A small contrastive audio-text model, trained from scratch.
Data: trained on synthesized solo parts of chorales (CocoChorales), 48.5 epochs.
Rows from block 2 of the audio encoder of a small contrastive audio-text model, named by matrix and row number. Rows with one number belong to one neuron. Each number is 128 + 24 x the weight over its row's rms, rounded and kept within 0 to 255. All counts start at 0. Numbers have three digits each.
After each neuron's rows are labels from the 100 clips, of 14848, where the neuron reaches its highest value: "strongest on" is what is common among them; "peak on" is the class under the peak. Only what is clearly more common there than usual is listed. The data: synthesized solo parts of chorales (CocoChorales).
# fc1: MLP up (encoder.blocks.2.mlp.fc1.weight, 1280x320), inputs 80-159
# fc2: MLP down (encoder.blocks.2.mlp.fc2.weight, 320x1280, transposed), outputs 80-159

fc1.261:153139154154116119162118129142156143100121142086108122117156192137164157152119124166147129123153133133154107131135120153120114151098141125145112131153144178119126099113116129137132146174160162135170139111117153113137124167144168142093145160
fc2.261:159108101119128101124118103139124151181128073107140140118116135112117105118131145114111102126097106155147119157154145086138104039108120119126130112100140135168106177139117113139190113118111117095128127118101119074114080134130155151134154100
strongest on: note C#5; trumpet; note E4
peak on: C#5; E4

fc1.499:125158164160136143150107128103131122114102105123141155136172169122160166150150134136115122113148153147140125131139114117106151166128114114157125153138164161108141131169163124114152120133150144148166150140124110168108108119147148135147142168
fc2.499:119101130130102089126111134153066133142139115111105167132127127129118157146156140102074102091123147165106124091180147120122104107095109090149119106115157140168098131145125127148124119133095145102136121106117091105087122097106131119115072119
strongest on: note G#4; horn; note A#4; note C#5
peak on: G#4

fc1.551:161118143091148114102105155099156113141113129094146136121092100090086216110129080178175148099103091121121145185118101140102122125151104107104145104106117123125153129193141152108150128122138132106090156111123177110122095079143130116146139131
fc2.551:175110122104135149125137178120123123114121207089172175125122122115128148099127143117131153124141090106167141143085128171134093158083168123141139108120143135155119094159122107093103131134133092135079159083135163109156116112103138112119121141
strongest on: double bass; note B3; note A#3
peak on: B3; A#3

fc1.132:123079133100149092161118074145127139083151118121108138093155159161137118126163118158151092133113139160120125164160132120154157132116137112137121123135153179143140141164105123098106121141131145106140093126120135094111137165142127131119166106
fc2.132:118096145160157134118163123129104110092134131113157120132079114135117084156124154103129127144124111132096126145100140144112140148103152168133140101103146128162164113155119143121106139097119134098136109117143102149158133169155142132125119086
strongest on: note C5; horn; note A#4; note C#5
peak on: C5

fc1.158:118131133105130116110123156158138151103119150179182167101118160183111128117123111160083139125094120156127113130141158141128162103127138106169120145125130127116137142150121158115098153177140122142184121136176208145140128133161133129118179127
fc2.158:165101137117178127079150116169135139103144146099107099143098116136112133166105106122138117132115087143119105148114099139101088138189106145115115123093140111101144140112109131119076135158119092149086109128109164176126118152119120096122159122
strongest on: oboe; note C#5; note B4
peak on: C#5; silence

fc1.582:116130140103086145083144113141146109104119119177108140134106138139127148122134134160102116128105122103101125141146132096100145091121102123127103143124163137119128104141107121128142128145104148183114137105125117167130116091108125162086176117
fc2.582:120164121120149140146125138139166080112117130154115094112129130180093174120155144118149150158139105100147122104146114160143139138146067157144127127141131112113163163155189114113135097124076112164157140143120085118160153125102172106122148128
strongest on: note B2; note A#2; bassoon; note A#3
peak on: B2; A#2

fc1.523:108138184092163110144140106121157124135122080083137126108131176142130146134173130142109102152145160137131118131131127108157133133112109119117133136129191145111110113154174136102150127142133138101173127118112132102137114122145124105128128126
fc2.523:138109108115091100138115153141136126144127096143113192117115100097160115149118151107106121107099114205093085123121146129142090128102134082151102181109125156144117147120154139135131107071094128121154130076083094130103147115118111110143116134
strongest on: note G#4; horn; note A#4
peak on: G#4

fc1.307:117121114139137132172110100145117158146175120121127150101130152163106143144166114137153113124108121136148142147191136135134155102125136113145131128111118138149119155154141155118102154141128117114118114154086118120132115124132153129133137124
fc2.307:084113131148160117110130099136083148100104112071129120144074116116110042170122142103113137113125095159093085127135115114142113117132137144085117133081162101124169130143140128121156121086104159092138122135110109138151163197163144123129135092
strongest on: oboe; note C5; note C#5; note A#4
peak on: C5

fc1.224:133129127149099125112084144130132114120115108156133139114129128133141133146127137126125110121160131128138146141126137123146147137142101152143110095133159125112126122125142138127135110129136122143114122116158126127098111138121116112121136131
fc2.224:159107146132097116107134112058118108108164122141123124127080134107109122091108113141123088117095111102105103137108125140069177110130094097132119159110102149168107126100086111111130146141103118108162130095118119120102114125146117109125120133
strongest on: note B3; tuba; note A3; note E4
peak on: B3

fc1.734:112153119111160132138154139116117117128133142125134110115126172176145132139147140142123149127172135143153125151129111134132130151145129147167142160115157109130130129133120125153152142155139134156104140128138098125127124155149127099123157133
fc2.734:105101143184142115122139137140123142133125151170127151106149110098159044154133114134128105063162127123163110144119110115101138132106124139127132112158131149123129147149092180153152117081098116146072129083194158125157114089153106075112154130
strongest on: note B3; cello; note C#4; note A#3
peak on: B3

fc1.37:168158149122112127112156148132134170139146165150133165130170130154164145144164124153121116107157122116152146111161132158094132164136126126130130181148176124139100156130137126154123145126141118138160123140087168111139109105126133134127103147
fc2.37:129119127157126129153176146123114110146119119157120120171185134089147129145138126126134185140144119148154099106144104100138148125157110126120143167118102079131126118127113143112120146135109178139143114125106102161140144222093162112122099107
strongest on: note C#5; violin; note B4; note C5
peak on: C#5

fc1.736:075147125111135107107112117135112166149132115148119128157135135161164157122139123120167149142136129130153091133180151132148143127132134134122159162149128134149146132157147133129147144146145157134097121177125151140130123116114155147152143135
fc2.736:100097177160098098124141056118086133127077145132084150151075141104097112135127124135074112160123083152127116105113080097108133148178131138120152175120127097169135088123106141140135146088084132135140110151095127134146154188115133147104138127
strongest on: tuba; note F3; note A#3; note G3
peak on: F3

fc1.0:098148139156170105101126114109131133143135149120126148113132150165138097146152134148105118136136130128158152144137117124134174105080107172131122131147148145128143097134135100133155153158182105112135136114118167113126136134144162116127114139
fc2.0:148142119134100139108156115101130135150155105160137147114124135122115161135147125132117122135105127116109127125110149103093132107111137098145119113135112112113135087115111119139135117140149103085128147077116148136121093137091088124155132149
strongest on: note G#4; note F#4
peak on: G#4

fc1.67:134130126123122140132124149151129118107173122158124148122142141121136116127133115185103136121118135117137160153152129127158125136186145202156120130154127141116141130129129149179139159130154133155121161169170139118105138138165193128117123130
fc2.67:122119138138102134104128092077154120114133123139117081120130125150134116080090144119124084116129108110128112090111130103110130065141084107098118198134095111080113141130100156122110098108119117103142140102129174172103118114125157129110092115
strongest on: oboe; note C#5; note D#5
peak on: C#5

fc1.522:120121126170094114121061123127166126120101139108111113118131117140114125128140131124135115156159145147154142134160135141133120140138150109133132143135147184165139124128112126154110149142131128105129181110104110144113126166133128120152129160
fc2.522:110086123137120120113148104116089156145106083121074112127109113129086124138162117124089082114083108118105112104131133054104119107104113080147121121094124154141105138146079115144107069139120146103107088119098129098132122108102123140100155043
strongest on: horn; note C#5; note B4; note C5
peak on: C#5

fc1.706:091138098093107095123133100130133151113146099158118116120129168134140184129158104133151115119165132163114147132132107138156131123121154153145159145115134129083115142114139141152113139172128144167139143162155128143080117073163126131143139142
fc2.706:108151140130117088124159112109151126182074132119074085112080117134124117111130135169142074103133165152142153088141124082108125087145122124112158187164128139137109143164113141121144112100138152138132130148143135168154133120156146141091125116
strongest on: note D5; violin; oboe; note E5
peak on: D5

fc1.513:117121139141115145106142133134156166094124145112093093144122153131184123155109123122092109138164117140109156143135125149171138127132135110133128184147163120128169111145139104155108145155128136141173157137132123163106117149117137097124104171
fc2.513:188139129150115163080138152155143121105117123165128151135103133096123108138107132140083165112139099111164099143117129115144129070154136111147145130096145061145117166133086157142128154105103101138129171119156157169135097167139161083122132133
strongest on: tuba; note A3; note B3; note A#3
peak on: A3

fc1.250:139099163115153128171160122148125128118118124107136131147156160111110130134153143165136073137127103126140123142149117138150140146151158105150161117161102120119107144155130155197103148127141120119129119149095129128093142144148126127167129131
fc2.250:111105119116075091107121096068122138139119092115110132110110131124107123104119150112098122118125148109099129106121134103107142075105053113149137114125110092155072106129134146106181120114111101137165124090082190144088081136116097149144128115
strongest on: note C5; horn; note A#4
peak on: C5

fc1.179:113139128135102142165107159154156100153127098151120120100175157151132090108170090131120139131132158122152132143127091133110158131119163127110125113143078131155118118142134110133129126158128140129134120083147113155109124141139149112115121152
fc2.179:125152141171151183120162156156114069172101109129117125143127139100126113140178135102088170153148122135182101119186150143126164069119092106127152145101156114135168123132132131140160103120107118126175164091094115146146142170111176086135154140
strongest on: note C#5; horn; note B4
peak on: C#5

fc1.295:095145153119150104157157091103161145132135088112120084100138141141118163105169116130132153120088156112136117140134115140138129139113163119088149101111093178127139114105121136136120133175160154114140127134125091118093109113162147120140114117
fc2.295:136117103139116154135109139126160154122114141130130154147141128124117139112121182102144111119094117188139096139118161133131102108088154073141149175118127185142126147171126152113090110128140134119098108135106138128150142090137137144118122108
strongest on: horn; note G#4; note A#4
peak on: G#4

fc1.1:127163153102125146109128129144113135145156158101127096111123146109157091096125142114131133129111125117112120130122157146134141121130171146144138141127122105086107161108154147157082110147149156172123128123153140116156146143163145136108173123
fc2.1:196151097119117160138149127127173134136131113069162086116109163121142121158095192115117122089134094138103112173111156162147129116159099112122163139092123122112143157113143103145122120143142136109176144110095073100138083159157164145155109138
strongest on: oboe; note E5; note F#5; note G5
peak on: E5

fc1.629:092136132157140140148139122112147165063131149127135108134121139114144175119127136134134142148128105121112118153103128146167086138097164121149162153126145154139107121148133135124099130114116143143092130125130158150122100119136112122153109145
fc2.629:100133092146173118105109147126145128114133095112106128126144112147168114133111159122129139106119162159069115111137113117159157074110126152138139123113163142072098123139166136118097107102113150102123127222091088158117157115101141126139088078
strongest on: horn; note G#4; note F#4
peak on: G#4; F#4

fc1.111:134131124136110136107114128106143129149111178115141146112120139104115184109156098178156148135130123091143144160103097150098125128131144152149160130123136116167125113169142123147130128136164113130092122156136193142116077102123122131132110115
fc2.111:150113119114135118161157146076147095109103178086113138153142108116151171061147143163159140146121096107095121133108116143093121145126137141155146120130110130153078090166119115088071141129140120086086133155082159139155121094082114105105118106
strongest on: double bass; note B3; note A#3
peak on: B3; A#3

fc1.369:158109157132120101111129139145126098166106138115117179114150126155179121116164137159152154150104127128134114145164106123119110089145124147144160118159077126109140135124181175183106155124103136113180166140098129137110122111178128134141130131
fc2.369:140111135114186114091167116151151137140151090135173134115117139109125130192167151098118166119100130189122080124121103143114119129085163119102154188107150132122109112105180135125104139108081148109119169104059084166083150102128136138117134106
strongest on: note G#4; note C5; viola; note G#5
peak on: G#4; G#5

fc1.45:135140144143108107126136173158128130147146152157109149129196109156153162164150130153130122129147141161129145120127124148133127148163128159105151144144181128112114131122155126160136163131131101144165126182094148138138126144151147146125114134
fc2.45:100118129172126145134114125096128115122121130109100122114167131151117098124120135132120180162095133128154125078102103116105198116151086066132134172142105090105155138123127160111117123136120167076144119126109103136144174197073122107114105099
strongest on: note C#5; violin; note B4
peak on: C#5

fc1.155:105137141122121127147106123117107154129137133153108181142155132132097135117129101134106148140141132143143123156108155109126132139125182129126130147162132139173128134148131101131156138162124151172140111115162130129101147143120129149126169119
fc2.155:124139150167131089128104145170121108083103144113103078148139093096115126094089102108108117110162091109132116110131084110104072124150109124080130102095194143137173108162121139083150119092133145107126141155134093134111159111121154095107122138
strongest on: note F#4; note F#5; trombone; instrument: flute
peak on: F#4; F#5

fc1.407:099155169159123126147159119118146125149128118162130116104146133166134153122151143144151148093120153119178126139164169129161114131133117144128126130143157108119147159137145172143131130168124125118162130129165131134117154112154145140099141149
fc2.407:142149122127192107138162162122145164137153161138127185121113112130138086158150124131162140110127095184146094134107098143088076138096175141100117131131125139153103127140169116126124114089109103128121110137125130125154143122124074137106123110
strongest on: note C4; tuba; note D4; note A#3
peak on: C4

fc1.606:106110164132111112146166103149134141115119133129138158128152146126153102149157122153080156109155129141111132139140130113149159106143121159134149136124116136123149146163109133165143149180155169109143133168193114137178120156154120152143188105
fc2.606:141098105165110136117096136101098127150124107096116113149123122102108116122085081085092114103136125116138153137103109103108113130147141027108116162108144156148117105143079149117138139146130146128118153081084129107116131151137126124137087119
strongest on: note B3; cello; note A#3
peak on: B3

fc1.479:101136141123129090117152101149135173071121121131126127105113132121099177107125109096127102107125090119139116144174115136111143107112109151138120120100140107088115124110120105194134111173134149185106128107124142126105092080141130172115184108
fc2.479:083143126135123094156152120097119170178054119136067105130072106130135124119128121154148080133147120141130148106128108069108117111140137166103170162154124134162103116166133136114159108095098150153140094167111161151156146127130130138108086124
strongest on: note D5; flute; note E5; oboe
peak on: D5

fc1.244:124101108093114100128162092138151100099147096160107183135157152164146122126154128131126113147149125120158082142159133121109113146130091139127109147135133146147153132141142107132147159143155147126194116125142116135133159121146119154111157134
fc2.244:123123102101105113122130097100131084114107054088095097169112107108088125107095144118134198138133107141096104145111119122161119137134105116119133100122190098107167088142137085096148132117134160139116114122115118118120136117111127129139133102
strongest on: note C4; cello; note C3; note G3
peak on: C3

fc1.699:101115132110139126103109089107142145107119141121151170134164134114133105141135094154085147132115117131118166128158147152109110159122116154153104129142152125120145164121136182136101136136119167136122165152163117121170130110155135169150128129
fc2.699:104144137135137119071151086148100100165104084085132086110099116102103122112090165102119153128144160145087117102128141105153165081164082150145122121148125097119138142137120130126161096111094148125185119136101153143164166178104141134113098138
strongest on: oboe; note C#5; note B4; note E4
peak on: C#5; E4

fc1.558:127150123155133129157166107091133154108126132118130135142108123145139134153108140147125131160145119108132116157157133150129169157131114129148137126172130152128169133119129102141135150186122163114119164147125121109143114122127103134158115186
fc2.558:106149144132129139142122139158114118115134109146121110112149150136139120105177103113090097096109159129122105112164174138086137084085105105103112096086139139100110152130116123151117079137134123062173084105154114072087099146118144152125136102
strongest on: bassoon; note C#4; note G#3; note C4
peak on: C#4

fc1.524:137111139089125129144150112142186141085130141111109177131161138157109150122139122204123148133148137137139143156136114140128099156122158121182166159155140128127121121151155150154106147165125160120171140151134128138134117158170172149114151156
fc2.524:133131159140099141153146168145132104152080106168094107139144139087130165065171067086144129117156128134135116096201148096133131115111061126112115116084126115144102119136128115131119098111128155113156133081153156107161128138108112102125132117
strongest on: violin; note F#5; note C#5
peak on: F#5; C#5

fc1.379:162111151090108089123146116143130131096136138103176126147120155121131161122145124150114162153164162127134156175143155129132146149143158101150137153155105144113103119132125136153094142118133148122127153111166111118151092172135116147162166135
fc2.379:110098140130131163070138111096090130170117155136084111116088130072115130139096073118091110132128134176137095092080131084095090127124129136104140127125145106149133097118102109156135119128156074121124124071085160162101113159114091124136098147
strongest on: violin; note G5; note F5
peak on: G5

fc1.96:146142153096113091134107114122126136146128146174160139107147168158123119139120121149122128161098164143131138149133143125128134165124168161154130158137120127150133148112157133161156146151132148146133152119144119151147129136151132142151152132
fc2.96:151149165127146118114153108121151136102107095097097117132088113144084093084099098153148130127134105105089118141110104066160124113131098134102121123091132125128139121133152150104146098136107118087110128113098122126101114148085108113138157112
strongest on: tuba; note D4; note A3; note C#4
peak on: D4

fc1.386:093162112120107097144155104135132134142128094096069125154123171161144191104128138162148136160128117130101119132144107098110082119130156121109142150134110121103096117154122142127081113153127170153088115170146092132151122079141124120099160100
fc2.386:118149092115131074131158137102161125188073119124111086111090103116129140136128140148140121114124139150133143143129114106127123116154176154090163170139116134135133103138123114112152117103128143133142158148125127168137137132139114159117118132
strongest on: note D5; violin; note C#5; note E5
peak on: D5

fc1.347:130136130126125131122110117162109094106151144146090174102137120141140131098114090144137112131110141147129086142116150168119094151124149156122134143144149150162138108135140167156102179121155132146109124157138142128134134115131134131169109131
fc2.347:163133095065097092106090109089123090163124090096104104129118133109168152090105091158169124134109146095096139135083092118091149141131084114109122126113091111141119103129088145106125144150101136085151134121109097128127104111147111102103080114
strongest on: note B3; bassoon; note E3; tuba
peak on: B3

fc1.314:101132140112105126170147126133106142134130102164102134145148137148141107097127121145138126167121144111127098128133125134112134120129173121079119152136155159150143106136172153173135146164127109110143135150142105140137119123168137148113119133
fc2.314:118090102106126149115171076084127137106126117122134148116078120200107107158132191145104121143103078153146125159104148144117114153100175113135143200140130104138146171098119107120117106122090100132126117143118139079135099089098116099145148102
strongest on: bassoon; note F4; note F3
peak on: F3

fc1.220:108175185083122120116129143155123153142133127146123152126118145150144132147139118118133139122116137120154138130139146121114156138111117124117130108168142146127126135130138133172113158156168114147143093141148153137111131124160127162120105159
fc2.220:148142087149146132143110170112143122098139158164106117138181118112172083120090113144114119081166117102134149105114110100165136153179090130154105116115106125064139156125097123101139098086121117165122159136158111105154100138120104096156154127
strongest on: note B3; bassoon; note A#3
peak on: B3

fc1.456:088120128130115135110164095113112125135124139139170134085101141119125110122163134084116102127096155142122132134135135150092155154133133130115135154123128179152158125121164094129153156140135129120193138116127121118120149105162129106112128135
fc2.456:141140116104135148102135137142076123119160129113141184136147113118125126176125148084100159136081128145150086120144167123129117123136108099161104106145139122092186142109131154131099103080100113121125143138162114145101147117082140103190144152
strongest on: note G#4; trombone
peak on: G#4

fc1.143:120091175115118108136108112124126119104109093150164121108147161171142146138132115131136117144121123163120131122121127164134089195099162110133131136132191149098152114127136145138109139140132119119123115140113172110150134121140125123089158121
fc2.143:142128170146133121114152101126117129148131114146118118157093100186090102128119106153134112109102102153093114093156107093078095142102139125093129104115127134184087125117082138121108103119090140120123079116115082115114122142127137137100132080
strongest on: note C#5; trumpet; note D#5
peak on: C#5

fc1.463:153097144192124132130139138125117142135147147168120136158123182127097154145130107146109146147106136121138142139114138157151150164157125131122137133180123124135114128110130157131131141129135109149115138169087125092116095144112130126156118129
fc2.463:136135118156095146131101147103100128132183149131123157149139105163107120147109145105116120130105161152098125112118130127113128168169068047111109133133138114142161122103108161079144158115123130093153111118126104087109134148104093130138124117
strongest on: note F#4; violin; note G#4
peak on: F#4

fc1.700:153146098094127134127149112148135105118093161134124136120105147163138161120129119118102113124121148114107139148179162151113121137134126123119162151146121147134149127124129110130160152169136154113142144150130134097111138128111126141163176138
fc2.700:078096148136119155130116133097108177102140162096116095138107125134148094117116077117114111143125066096145127114050096161112163163144131124097126175128131115101130161100125095134084096147123133130140098158103160084152110178118103164104113116
strongest on: note F#4; clarinet; note E4
peak on: F#4

fc1.10:086122128134118114118151098135137146088135105175078126106126150129135180107134095060153105105137109147106102149145105139120102143099098167107159107090119105083129126098122132172134107191150141143106119114101132146110092071146101159113145124
fc2.10:106154106132113079154132088110135176155071111134111110137102110117110142127145140167145079144111138144123156113128119098077129096156167142133143171125125182170092151148099143130137127117105156115130104160131146144162135094145135166086111125
strongest on: note D5; note E5; trumpet; note F5
peak on: D5

fc1.303:147107105110141137126123137119096149157184130135146114141124150130141132141152156127143150099162105143140156139135115149130167149144165131141139130127131128137127118148147133123101132145143139129147168148118131129129152162142120131128123134
fc2.303:105094126134090136079135104079070100143129099116092116124093142110112081128114147116083116106149135098101137082095109104089151113131107095120140142115147096131094104098097145136106126139138123116122123105125153134142104178126100121110113073
strongest on: note C5; horn
peak on: C5

fc1.75:101110148153133121125152130126126121128166092104126102110150177126136148124159099136124140129093169134116127132142165147131161158131119131129120160100133156123129127130134127154128158142134140173168100168129146153098110132168138135127115091
fc2.75:145126119159117171135105158105121120131069104148083139154124131086136133096096158133101104105131106131120127123098143116177115075126112106164149128135163139078070138142084155132127101136149141123099102145110149074103087128114171096152155101
strongest on: horn; note C5; bassoon; note F3
peak on: C5; F3

fc1.708:130124167153118128133104142169120139123113125172136134099137124130110136126110136157102101127155123135121143131139151136111109103118117154170105101136137128102151119126133125165131140137144140146158098108150170124114111161159157131117174149
fc2.708:163136104154126146125095176101129103099160090145120140120148130158128109152124162193095074099094126154108124113153126168098151166106156127132133154156118199120165118109096107116116134119099116133117136163118087166110080119144109127115122147
strongest on: note B3; note E5; flute; cello
peak on: B3; E5

fc1.501:124108106133152114097133160110114120092129114128113149108119134089135114152122130104101144125149103144122106127108103123144119136121120126135144121140143118123109144127112129100118140118145104147104146132105128143106112143121101104140113140
fc2.501:111141097114086108084106079128087083125086094113116125131131108113160103122117143104078145100149139133085112093096129061097078147091111100107126106137166088153092098128109116140128095104121120106131110122128128203124101155082125119123110082
strongest on: note C5; horn; note D5; note A#4
peak on: C5

fc1.512:110146107136112106150098106095137130130103149140105165127154165133140128120170138125120149116125144118146109147172088123138146110138123106160115168103114141122135175112177131173136151128116126129153154138117147124133138110108142154120136155
fc2.512:122091166133116125088163067134132151182133084118132129139117114157090100180147131097118170116112113188100082081123089126093126141100150087108156173124134133142083134108131154126116133109091127102135116085076109142119135104152131148097089079
strongest on: note G#4; viola; note F#4
peak on: G#4

fc1.439:097161143155129155141159109151086145147172146104110166160180182149185126150161131163135155150134162149127154161144183128152185141153125126152142148140139173125141149113132155139142197158134130155115124153145149142126139154181119151092169136
fc2.439:174118141161126143119118180191128149137143133144135150155118122122085110174122094126122117113139112123153144066157117135113131107121167120113137143088142129157121132104065111107062165118103157145122110107125089159145125146188113137102130071
strongest on: note C4; tuba; note C#4; note A#3
peak on: C4

fc1.342:150157116111137090098145165094143131121149106136143127139146120162175093135170114161108095128131140114155151146123080131132159126145174148137136129142127168144127149145104136123140133137132134183171160120116113146116103133131153122113158175
fc2.342:116144154150151127122116166133099086124103180143121159105138142096169084125114099108086107059151147121126049107144158088143091134130061110138101131112134135110129154116114117165146099117094117129142117122159149111127132165111164089128120125
strongest on: note B3; note C4; clarinet; cello
peak on: B3; C4

fc1.121:110136168124101115104111116122128117138139140098099140159160143156144145111087089174124132127078134161113105159132124142147147138106133113109143106163106136133133125115104110160108180175148156153119122140140162128135110095155116171150133135
fc2.121:138099142119100103133142139110141111106136136106121150163116072156127107094132117151154111114125109087111129120102140127056103137101148108095130100109120145164096127135091121083112101120071110110107103119126078110097086099106111133117117089
strongest on: horn; note B4; note C#5; note A4
peak on: B4

fc1.163:091126108122155137152153127152136149106153156149144129120168151159119127146151104100160129134127140126141155156122107165129138159170141118140123136154136139121126143138145145124138154148162155161127136151106084124122139147149146127151148175
fc2.163:143137128106138132125141094141106078160131107134144131120104124158101147147154095119105138127072154152098070087113139133093089141042098090101084084119146126141151100139113111113138079120092138101127096089136056105102109136105124091140144093
strongest on: violin; note E5; note D#5; note F#5
peak on: E5

fc1.93:097126123151136096123151140134119126112129156125171169114107147147083156128135141096137131104116120122140102134121126212114109127137143102098154155147125161126119162115123128139141160141181126112095131136133120137107158119150129117128126146
fc2.93:092147145103117091103171096149072137188119117121123161135110132124091122192156131103109150128114121170122107080148154088101095117100103115129121095128206095146106076113171125163111111113081127102133126113131108162130136145090122100128131116
strongest on: note G#4; violin; trombone
peak on: G#4

fc1.256:165129119140137154114125154128158125160133173159135156120128134113115154126144104160146125116132118126159164167125122143101142147123144140151145131108154133157119138121143119136168141176143131162114149145132157136095108116144122116175126167
fc2.256:174105113112104155131168131069152084128117141133097114145140113135160174076142111153163126130137121118105107128104146125068083174119141116141133121112132152147103074175127112095067136137157103110085140117125167123133082088090126083137126101
strongest on: double bass; note B3; note A#3
peak on: B3; A#3

fc1.695:114126148140119153166096121164137136108115125179123130147154129129157168117104087129129141154153116107160170136154131135132100120134112111155128134141160133172128128157129153168133168145126119134121142102131118130140151169176155099129139146
fc2.695:181138113120116107107110129108141123159117120059140081145142127091148116148107154139134101120133106164089128102114128124153120162116110128115119104150131105094096124102045089131096085133189120133126094117108148090123077195116109150133134110
strongest on: note C#5; note A#4; tuba
peak on: C#5; A#4